From a checkpoint of a small multi-label image tagger: arch vit, soap at rate 0.0023.
Rows from block 8 of a small multi-label image tagger, named by matrix and row number. Rows with one number belong to one neuron. Each number is 128 + 24 x the weight over its row's rms, rounded and kept within 0 to 255. All counts start at 0. Numbers have three digits each.
After each neuron's rows are labels from the 100 images, of 14976, where the neuron reaches its largest size: "top examples" is what is common among them. Only what is clearly more common there than usual is listed. The data: regions of photos with short descriptions (Visual Genome).
# gate: MLP gate (model.blocks.8.mlp.gate.weight, 512x256), inputs 129-171
# fc1: MLP up (model.blocks.8.mlp.fc1.weight, 512x256), inputs 129-171
# fc2: MLP down (model.blocks.8.mlp.fc2.weight, 256x512, transposed), outputs 129-171

gate.335:172133175144133151186175121139125097096132137108141145187136140140140177144177150120184157165128126108106091130143118131093131139
fc1.335:141130125136127131125119131117169172135125128175148168111118123111079101117135155130150145108135119099129140057165114157109124144
fc2.335:138115101141140078135104152124136070128117138136126155130100092139160140163114137116116123139104138124102131141117148163134128127
top examples: text has "blue"

gate.9:141145153127136128124126120148102151115132183137116104136119136097127113090113164138173073158141139148136127107156106103112138121
fc1.9:100175154117187118115128137171113110136139132126117144161134167157084145116101108139156197150105125121106106126133128134147105179
fc2.9:128133147114179088093139190100140139124158140109104121114204136118152124099120123106157101109102149124167123145158153119073097142
top examples: text has "sign"

gate.8:175110095119142135109119109071145149110099150164104128091136168122129111099082117100122078109120133093103107139145097086123133137
fc1.8:112143125088149116131136117136111118138155164120140130122123161124123184136108115132174151125144153169107152130087135123132141125
fc2.8:075119171119164137112138158074133114141117128109144093102132077134108132136129171117099125137112119138121145149107114133135119125
top examples: text has "red"

gate.261:132136123102118104095130113154117107091123130143107150158142102126159116113131112138110117144139099108150115121147116069131126158
fc1.261:115122137139169073137084131116145123109158114103165129128122113152157095109070096119130133090104162104117102131119101174131159173
fc2.261:084107145125159101171141140135167098124115177118188097127138118134117120153124126098143140143125133101164090117165101145083132113
top examples: text has "man"

gate.103:158100110128110165093158123113139146137122083107139112095108146135126119122096136138096172115144122158122149152105098122135133133
fc1.103:101138117114111140154138104113067113099120152151134144110116143170088108138181127096107121121143127144148129107103115111109126104
fc2.103:126207152133091117147130139139092108118094119136163125105087112120121122136138147115132111193154112127095122124126120148129150118
top examples: text has "pizza"

gate.142:102109123122135083101100141082120138152096112155116110159083136087154117136097093089149136099120115122080123114137127140160120181
fc1.142:132102097142175142138122146111143122159159111128098152171081156155164137131066121082117124114127118132136121092141117125095140119
fc2.142:139133109116154097165115112100173097106127083148099172142129157107092089116150139103107122118152140164149125122095144116158159158
top examples: text has "green"

gate.3:132088114141098140160159127109116155165138127112117126119164136120141157118103123150136131118133142115169131097127123159125140135
fc1.3:086135116104204107152139114134112156174114126140095133128160082131111174101122142124112135153169150062137136108155126128114120122
fc2.3:132113140125160121115133126094110148169135138130090120129147125115108143097134116134130110152110136138123154111178099122151093149
top examples: text has "snow"

gate.101:126092116129126107099194150173206102134079125104088125136137133117114168092132145149148095123106153139123124170117133127113148113
fc1.101:151118124120113115145120135119077116084110152135145073168161105109117130131081143088106113154150119116148127144134151133148109131
fc2.101:119124158161115118113160141149155100087158149123137111147087120138113134180126134084137131149120141118126101135153129148159148128
top examples: text has "man"

gate.235:125136133142122140125128073117122112171109158086132114158137143179089140145127096130133124134088140118126126077131119120129128152
fc1.235:167137122123148169153134153097124146119146105159079129111101143146131136105101114106121151131154158134111142150105107109110141134
fc2.235:128129082120093149190144138158108147179104120074123141123137118166097151122141159133164122110133125126127161109079114142150120156
top examples: text has "man"

gate.151:095144080151129141143113117123080156124139156135088117122123096146157124157123115149125145093090138168110101112117136104090151111
fc1.151:124123131156114088126141087144073104168157098111102143139135146152121104159112135122123108114136137132105090103109119135171172130
fc2.151:154130138138125112113123129130086108120128109137095149139127151128111165122148148138160149136145173143145089114159122146100163175
top examples: text has "plane"

gate.154:163130119146168077101095157184115117124140117144140128117120136121110116143137103149159139166160086123100103105132109146152119160
fc1.154:137118126143127153138173133062136174116106183139146099162149119112148121072120141120102107111113154153153078151168157155114137145
fc2.154:169104143121139123158149143110122143130189113118123152095154118157179162135158171148142141114137150173144109116111106102119143078
top examples: text has "sheep"

gate.122:115126119068126139181150136101105124121156145114129105162129147149140126094154148125142145138148176093100113134138104126129127112
fc1.122:150127136078109136168133182088112129109139168084131154140107108197107125166121150125123171101134151127107173124121110142109127111
fc2.122:176125137105115119163132175154143112100130134144124149100127159149142095134124089142149118136131133122155175099138160099106163173
top examples: text has "sky"; text has "blue"

gate.238:140155107107122142086097147136176143167129170125120100161139160145136104088113107135127117142134137167138108138144112161122169128
fc1.238:154159156129105154130100103091159117181148141123089137140153137137127117114133124098142125113119161155096129129117120126097133148
fc2.238:129159094152154131128127145139130128145150114136120151146116116107119155145105148160124147122105092163081148173128133151134142088
top examples: text has "bus"; text has "train"; text has "yellow"

gate.130:117177116123129123143112096080141074087137158109136141150164125163118135151128178142123110140138109111097151144140145119098130143
fc1.130:107106127151142123129081155158114133128108103151150112125076128174148116091147112109122184096138144191129115082143136147130173120
fc2.130:156132140134125081143139172158136145107128146132113129114132138136192148137107141125116127112112127116125146113139163132156130146
top examples: text has "sky"

gate.124:123174151139150076102168161154132128157112131144151101096115103135140186106138162128094132154121126092108139158121144107141148133
fc1.124:111149129119120099111123142204134153131119158126174120108124104148150174107161160143110124136129139093082176154140161129151147116
fc2.124:099136090135132130125134149131106107147086135151118111136131147151189128142152117122093142168120129129142169129125179131166132119
top examples: text has "white"; text has "sky"

gate.299:162087115129067139117155144133111131124116119120109142174128143100189133149182094139189082201092114149127145135120145148143099113
fc1.299:111149110129135183132097159141138122096133091098109147153128149160133177116112124117127120153123126095168142155150100144113138138
fc2.299:126089150056149128123148130113133164129129119136123124132088121109121160144089136150102133058142158103113127103103141085105118136
top examples: text has "sheep"

gate.164:144118138182101104112145108119135165092132136070123141160135114139157099111112146140114134127132110151098078130103112140141184161
fc1.164:105166108128170126115134166134142113163103124171111099119129136117138158161150135131131121134127153149135119101155131062108078138
fc2.164:115108141149110130117110123147095115118153135093120101142161158117120114129078166090139097073125128123151121136173121146098085145
top examples: text has "sign"; text has "white"

gate.188:130095095128139127161106164166095140116152128145135111109126168108098127140183122152162128131152116123123085174143109107165135099
fc1.188:132107126142151158106114137151092123121136086154061117102131143143146161131132117124105151156147081090121156160105126079162164138
fc2.188:186100148075130121101151161145140120152148165151111131156153103116107124143058093183138126114133116123144159100150159159163131116
top examples: text has "man"; text has "hair"

gate.358:114134113143135131139118119112120092084115123175138139143151158162119132154111140138107116101092142127131159089088109103134110159
fc1.358:161114120130110147122116147120137144103155130109182123108132138173126090135128136103153143123133132124097126116179120183139156114
fc2.358:110143118128069144119101131102099125110145076106105144120111126150124103151178115126118135125121131114133092138122167151133151130
top examples: text has "sky"; text has "blue"

gate.496:115096110158139129094151102160134186078135163123163124113126105166163137170097166114132109104142163119168122153157131151111133160
fc1.496:117126140082114133142109143111134099165116121169096142108116165113110079123182128117133082136108091137123156122139098129121110100
fc2.496:126124101086125120123123114095152158162087129125125119144112109067093147123129166115090135122114117119084104125143148151099158092
top examples: text has "zebra"

gate.159:147162133137110139154125138132109122167117159117073145134152163164142111138094090145139089115149152167124112109116143164109162100
fc1.159:120103136130112175164177112157139143102126136117100118153100135124111176132109124137127156124111086109106116118150160153135175122
fc2.159:157098131136078126134116131130167137118096107102145136119142144132129116100134139079118111118138114090121098079144113135123120158
top examples: text has "plane"

gate.125:132158139114118124049145121108129128141115139130111090134128108161130152137136098164073135157150177188140106181117152134124121119
fc1.125:123098119150157107162145060083109163095089141157174139145079120096121128147129129095125168083080111093096146131126117125159136144
fc2.125:199099121166098120144100099138139146111121114125135106163115110095134112131124131124107101137119069110110146098124150142127130122
top examples: text has "train"

gate.62:119129122136119174133180099139157165129109147110125117128095127096118110113071167119124094139102101136129087140131103118110174141
fc1.62:108157138126171066126131166146102094116135153134133116114155162136125155099141127130150123157152126142133154130143143125136082130
fc2.62:142150141159127130121110182123092153132156153088114108133156128129186130102101127088178113104136151136167098162174145132140104125
top examples: text has "sign"; text has "white"; text has "stop"; text has "red"

gate.316:145096123134105103109091142105136121154075136154107134119120128088153103120108161145089122131132149135124117108134146158128104176
fc1.316:100120125142126108132179103144137133131154139125159112148131116137119159129120086105138132142133110105128101109152156149144115123
fc2.316:149112141093129150172134150121117110169144086140097164131105136131156082128169102151094102132163134152148115123153105135112093150
top examples: text has "black"

gate.459:137145132158159070129135145142135148106100115131145180122164082148155119136130132135175167150159119130146074101118138173160114123
fc1.459:128146139123118136125158132104118122137119179163137116157133149120112101084135128123103085101126137179103115128150133113082121127
fc2.459:154121120116116124166162127117137113133153136136094124101147128115120170132133150099109112110154155185098102152125120122118143090
top examples: text has "sheep"

gate.121:148170115099124123168159123130129111131158120122131109119136166134123165115125177115106123062121096129119098151105134119159114092
fc1.121:127166176117091138153100112132164141117158102112127115185114133106122182103130110126124140196124145092114133097118134118117103109
fc2.121:137094156097075126126157138142120154141169108102122108129090103132149129134142127116089151125081114118142147126079158142112116088
top examples: text has "elephant"

gate.31:102113104099150140137100157057140144134122135096157126163120142154111118142149135147148145119110166102132106129134165144105128119
fc1.31:077129111120099145130156060166111089137098138145137130151147152103145129097138084119123125135136125147157118123132123118120110087
fc2.31:148160089163097146132112152127110081101112117122142130126135143097132111141080125108126128152139143148119070142146157161107159100
top examples: text has "horse"

gate.346:112148111095099089122099159102160122123105107161115101125099139104121122128092120093148134112122155151125153097099180100125110108
fc1.346:171136096121155110184153145194143153129135152108176121112110085142120092140147134135116122135106124093123181140151154173142168147
fc2.346:116101144120106135126144184153095139131136126107106119093113076141142144136149165132083102169101082141145148129107117153123093118
top examples: text has "red"

gate.313:145152153113097107176106120066139146086129152115137150127120138144142175105128136101102098126143100109107116120091115124135151122
fc1.313:091170185110117138129093142149145124143159092163128119160124157125101143101134129141090147130094141106128114125095116141158085140
fc2.313:124109180100113143127137144153110120138188124106128110123099108123145135105129142132086123123100106124114181112079126126137121078
top examples: text has "elephant"

gate.13:108115134104143131138112130089102097126140135150106148132110133125129128135133128095140129116110124123126145124137132106153106102
fc1.13:126113113087115111105163136087149127127139096143181163105121117106116103156127087131117101115098176128070174106125173139121115111
fc2.13:164142129129113111124133152135148088148129128133151117135108083116146148088146139126141132149123130131120104110129142115140155119
top examples: text has "red"

gate.171:117121154119117112149180126151175164099109116094133116100064112124103107129108152161144129086107131131153118132099153094164138126
fc1.171:132129129126148155131116124123115144158144108123154140114191129092143151093167119096120134110146124127099105145110098144081102132
fc2.171:122128151174159138101134128114108121121112177105148111158160156136120081107101119109157141091159141143129113089124141100112109171
top examples: text has "toilet"; text has "white"

gate.277:123105132102106179096112106159134126090099073115085129102087138180110162135153125155131110125082134148108129099144069142151099091
fc1.277:129105109132140103081151157138143099145098092142162133119104132132117187113160146116137103155147093139115140172141145130125148097
fc2.277:147135087153161121147093117125152126090111106131093123108109148123097165151103143112107139099124106151153150111133143123135120125
top examples: text has "man"

gate.227:135158130146119123123125119132141083119146157186119118089141128149128125151162137162128091136145130175116120165144126150111106110
fc1.227:106102115138127119173152111109086119127093139126148148155112114089147142150159153103153119079129102111144126097134150116159149166
fc2.227:121163125143136144154125112138130094123128102118144102136144095109108133165127110134142109144132114141114157140118167151108156146
top examples: text has "train"

gate.230:115116133136124122096161064130106128134158140156134108103127104142075124138151120115181087082148117113134160136168131095150108107
fc1.230:117120076127163120104124141181142146139142122138129129143129114161107121171138160132080155108083170133116162142154100095127147115
fc2.230:096131123182147134116131130113117084146076142171135157115165161158148121166080156135104110107132136116155118166100153128112103113
top examples: text has "red"

gate.376:149132121145110143111115117131146142128133140104118123164113151097113107103092085121145117170119144161113145083123124090153156084
fc1.376:098095130107167091114101123135070174120163119199140137109118077136145111142165129080154152076144150135129140086147098114141090136
fc2.376:155144083076107120133113124103157151149119119123098121158157108135149116136118145125108170148106119134133133105094140130146158127
top examples: text has "blue"

gate.168:132090115107153138133131077126098104133088132125119123101144128130109166084121163133131117157128125166148143141134083157169089139
fc1.168:140142142172138170149182166094151117113099149142177131179085099128102127156163117079131117077141113118129113123114170095105185145
fc2.168:160122153154109130124134116172137126160085143153162115101134137122117141146125161115115098097116121157131111122121149122122115184
top examples: text has "green"; text has "tree"

gate.345:103102121161170123094127102127144185154108127140095135129135099151121144130118161118097135131124109139138159156105138137128110121
fc1.345:150127175170140101112133139139101135173128126152110148165155093124108120149131172150122110112153117107142138142079097112150141130
fc2.345:147145096167111076127137115102101090122112126138164123105113122097132118124141130156130170130142107121155129154155163170133133120
top examples: text has "white"

gate.225:133123121114145116132124161124096120138120130127132110071107088166171116106076100169125138116131150160128094148122166110173107146
fc1.225:095125131142130143158122149153145101127115131124160165065157126122150116105113113113120136178139136090117097167147127120102145129
fc2.225:124065155153160116184099141109101143135146135138130114102109097144124132113117132147110106138117112086146114133151146129118106137
top examples: text has "horse"

gate.429:096145133109150157164140093126132142131131141125120134133155132165098150117106112110101092095155129157135138098143155150097149153
fc1.429:166120095130110124126088136164168089092145120120155138099117154118118129152128099120136120110098113144114118101126159168128127120
fc2.429:114158140091140118147132123161128105127114116116146131147140143165127120151137147152142150113120101142131096148080139154164149131
top examples: text has "snow"

gate.48:144124154138124086125097117155136121099131131132164145154102096109127166126141165136155120129102144130135113121124126145123136163
fc1.48:090132135130090168112159122117095129127109125104091134113135149113131118129102103155099116118194096144114115110114112084115133086
fc2.48:122156137147130134203167151071138129114125146108137119152153145123136180129120133151141107136160158137135093132109106114137155109
top examples: text has "giraffe"

gate.470:150111165145088101152105133149161156092113120117156095152100103164186157112150149159137122126110120092140092173082128122135096120
fc1.470:118126114134077134112111097131159151136136113090156091158088134130134149130124145150120120124109170112146142139131151121132108133
fc2.470:129091139137139118133120093151134148111138114093143134127079103141125109131144120132103134114093060107105124108126177110089111119
top examples: text has "elephant"

gate.461:103147098126139139121145159136095110127106099123133110116114151108098163123126132138162083151155105168159154148146115105136141113
fc1.461:165093152148142114120135119117136157149118140125132126123134112123167136113146134126119156107110120099121074110135112162151122120
fc2.461:134090140170098147116117130135131109149142134161118157133138132128163147126117133143124101130100128144103129148145162107132102123
top examples: text has "broccoli"

gate.105:112149112130140141121120108154122150119141166127090164150132126099144136092101127147151142140080135151117105108133105148130139115
fc1.105:111131118126092116130089087095137130161130122169162091159105131119109076102153095132098134134157173100134108157111125130079113134
fc2.105:093141136126128133174170114115166135100164114126134117176143085138135150117164124129132131137105144147109113138086118134165140109
top examples: text has "sheep"

gate.507:103126199155096109090140148149126131119097164100123131167106114116142147143129100107113140161108100111143130169091139065152162144
fc1.507:143098131108117097135133139127123123139107195079119102131141101129139075126116077076081131158118129146137115122147177143154143104
fc2.507:124127067138128120146138155136125078121153145127118130167104125169155149171125154122128151174143135139107183171103112130136187120
top examples: text has "white"

gate.180:123146147123193079137113114115141146110137055123149155138150148117167101163113152097111115121145123137146087145078143108122079158
fc1.180:114121110142108119103166135107136081138084147137110137130148096126094112118081104178123141176156127084133168147128121093148125145
fc2.180:090161070122096147179149152140165106128138119157150131157114108138104147107127129119124117140112112120110113154152102163124145138
top examples: text has "man"

gate.392:105105134124084082127109129074137133120132145114145151131156151125136148101129086088114125110137103164118151126078098116145108122
fc1.392:162143116155159177122148107137112158127109135143114141077153157080125108169131128118134113144135120160132108148142112129146164129
fc2.392:147100085135133141171151144156146083112131177107168132144109129122149153142154141154129113155152129131170090124164155146109134147
top examples: text has "baseball"; text has "player"

gate.458:134148101123116127106127156129140114113140157083109158148146126139135154134114119114150094121138114105147119157116133172179134123
fc1.458:112116103140135113143106086127098145182117113188162113137127128132158095136132161091093150076076170127112157087115139101103091119
fc2.458:128152114136138134133142122110109093130136139133155124121128144112066106112150127111133122159130114134106154152140163121135159133
top examples: text has "sheep"

gate.389:160121149149084110111142129139167139118150091108075128140103158145078149121112123133153129127114120172099122133090124145146150142
fc1.389:132147145173149118124176130199174074157074132148113148116089145159143156116118100140126115126152129145133135084133108113115110143
fc2.389:124143103117118150132129086161115142114133097103102157133144145149120159128138125136116133104129084158127123105156147129159106098
top examples: text has "man"

gate.243:127173135116123177119108095154143126179125171135132132159138124172089127079176122154137096107154147178147107120118128125130148127
fc1.243:111110095156150129146157163124107134132118094121130137105110111145109109141111125124133161107136100102127122127147165172141112126
fc2.243:154115127133142123117114114116134086112093106129134110142146146112133132102137100083148116144135128071162120082115147106101159165
top examples: text has "train"; text has "blue"

gate.58:119140127101165073136139134171154134090176184155122151161140138164095138105170117144092135134151111117137117067132149113124128142
fc1.58:154114174112116143118132091101138115110063091177083133118151160116122134122135141080144119141162121113099160136166160119157107105
fc2.58:129111133127130141104114113084127143114090160109118138134142088143138156088110184118112137172153105160106075143090097121138149081
top examples: text has "tennis"

gate.325:084128094106112167108120114113155158141101137079095110124145112141138139162174104146106124177132131070123143131127147121099116133
fc1.325:129142109138101104137142134189142107126144108177150128121071156141151131106158147105090161088119103120130153118149121103151146122
fc2.325:114144072138108095152115168173137163138094142133118147129125122137142136113102168139132134105097154142120153140122157132166135135
top examples: text has "sky"

gate.233:131154134117103109100103093127127133083126130105145081134111137120125140104118123104130106125137196150136105130135148118115139150
fc1.233:141105131168146128165118145113106089147174121139099149140114169162108144142140121123187128132100113123127121100148139132137153158
fc2.233:125087125137173173116140149147125113136103120140122110115162126131138148168149131138110139151107117126160120108156121151087096164
top examples: text has "orange"

gate.35:163135089091124185111102142151116150188146160132149111146139171112118128084163148105143110127103126156116110091140106129120103147
fc1.35:104152145157148121094116157115149118088102130142146125141125095110147135147110113130114178113130120086094102132137173148143182102
fc2.35:136127112177122075114133184114107123130107145091115092098112145094084140138111111125088115098086169138113078113119106134099102131
top examples: text has "green"

gate.302:167117093152069150126116122092128146130085151127131139124137155155133159141119136111109178123135124108123131170118092087105092148
fc1.302:103155086101090129100146100136110148104140166113116158116090123154130118089139134101179087115137093108117103160103143128183139127
fc2.302:128134147107048173153105113169115121119153138129165144114091134134122122118098126162137138110106136113161125132144139144105122123
top examples: text has "broccoli"; text has "green"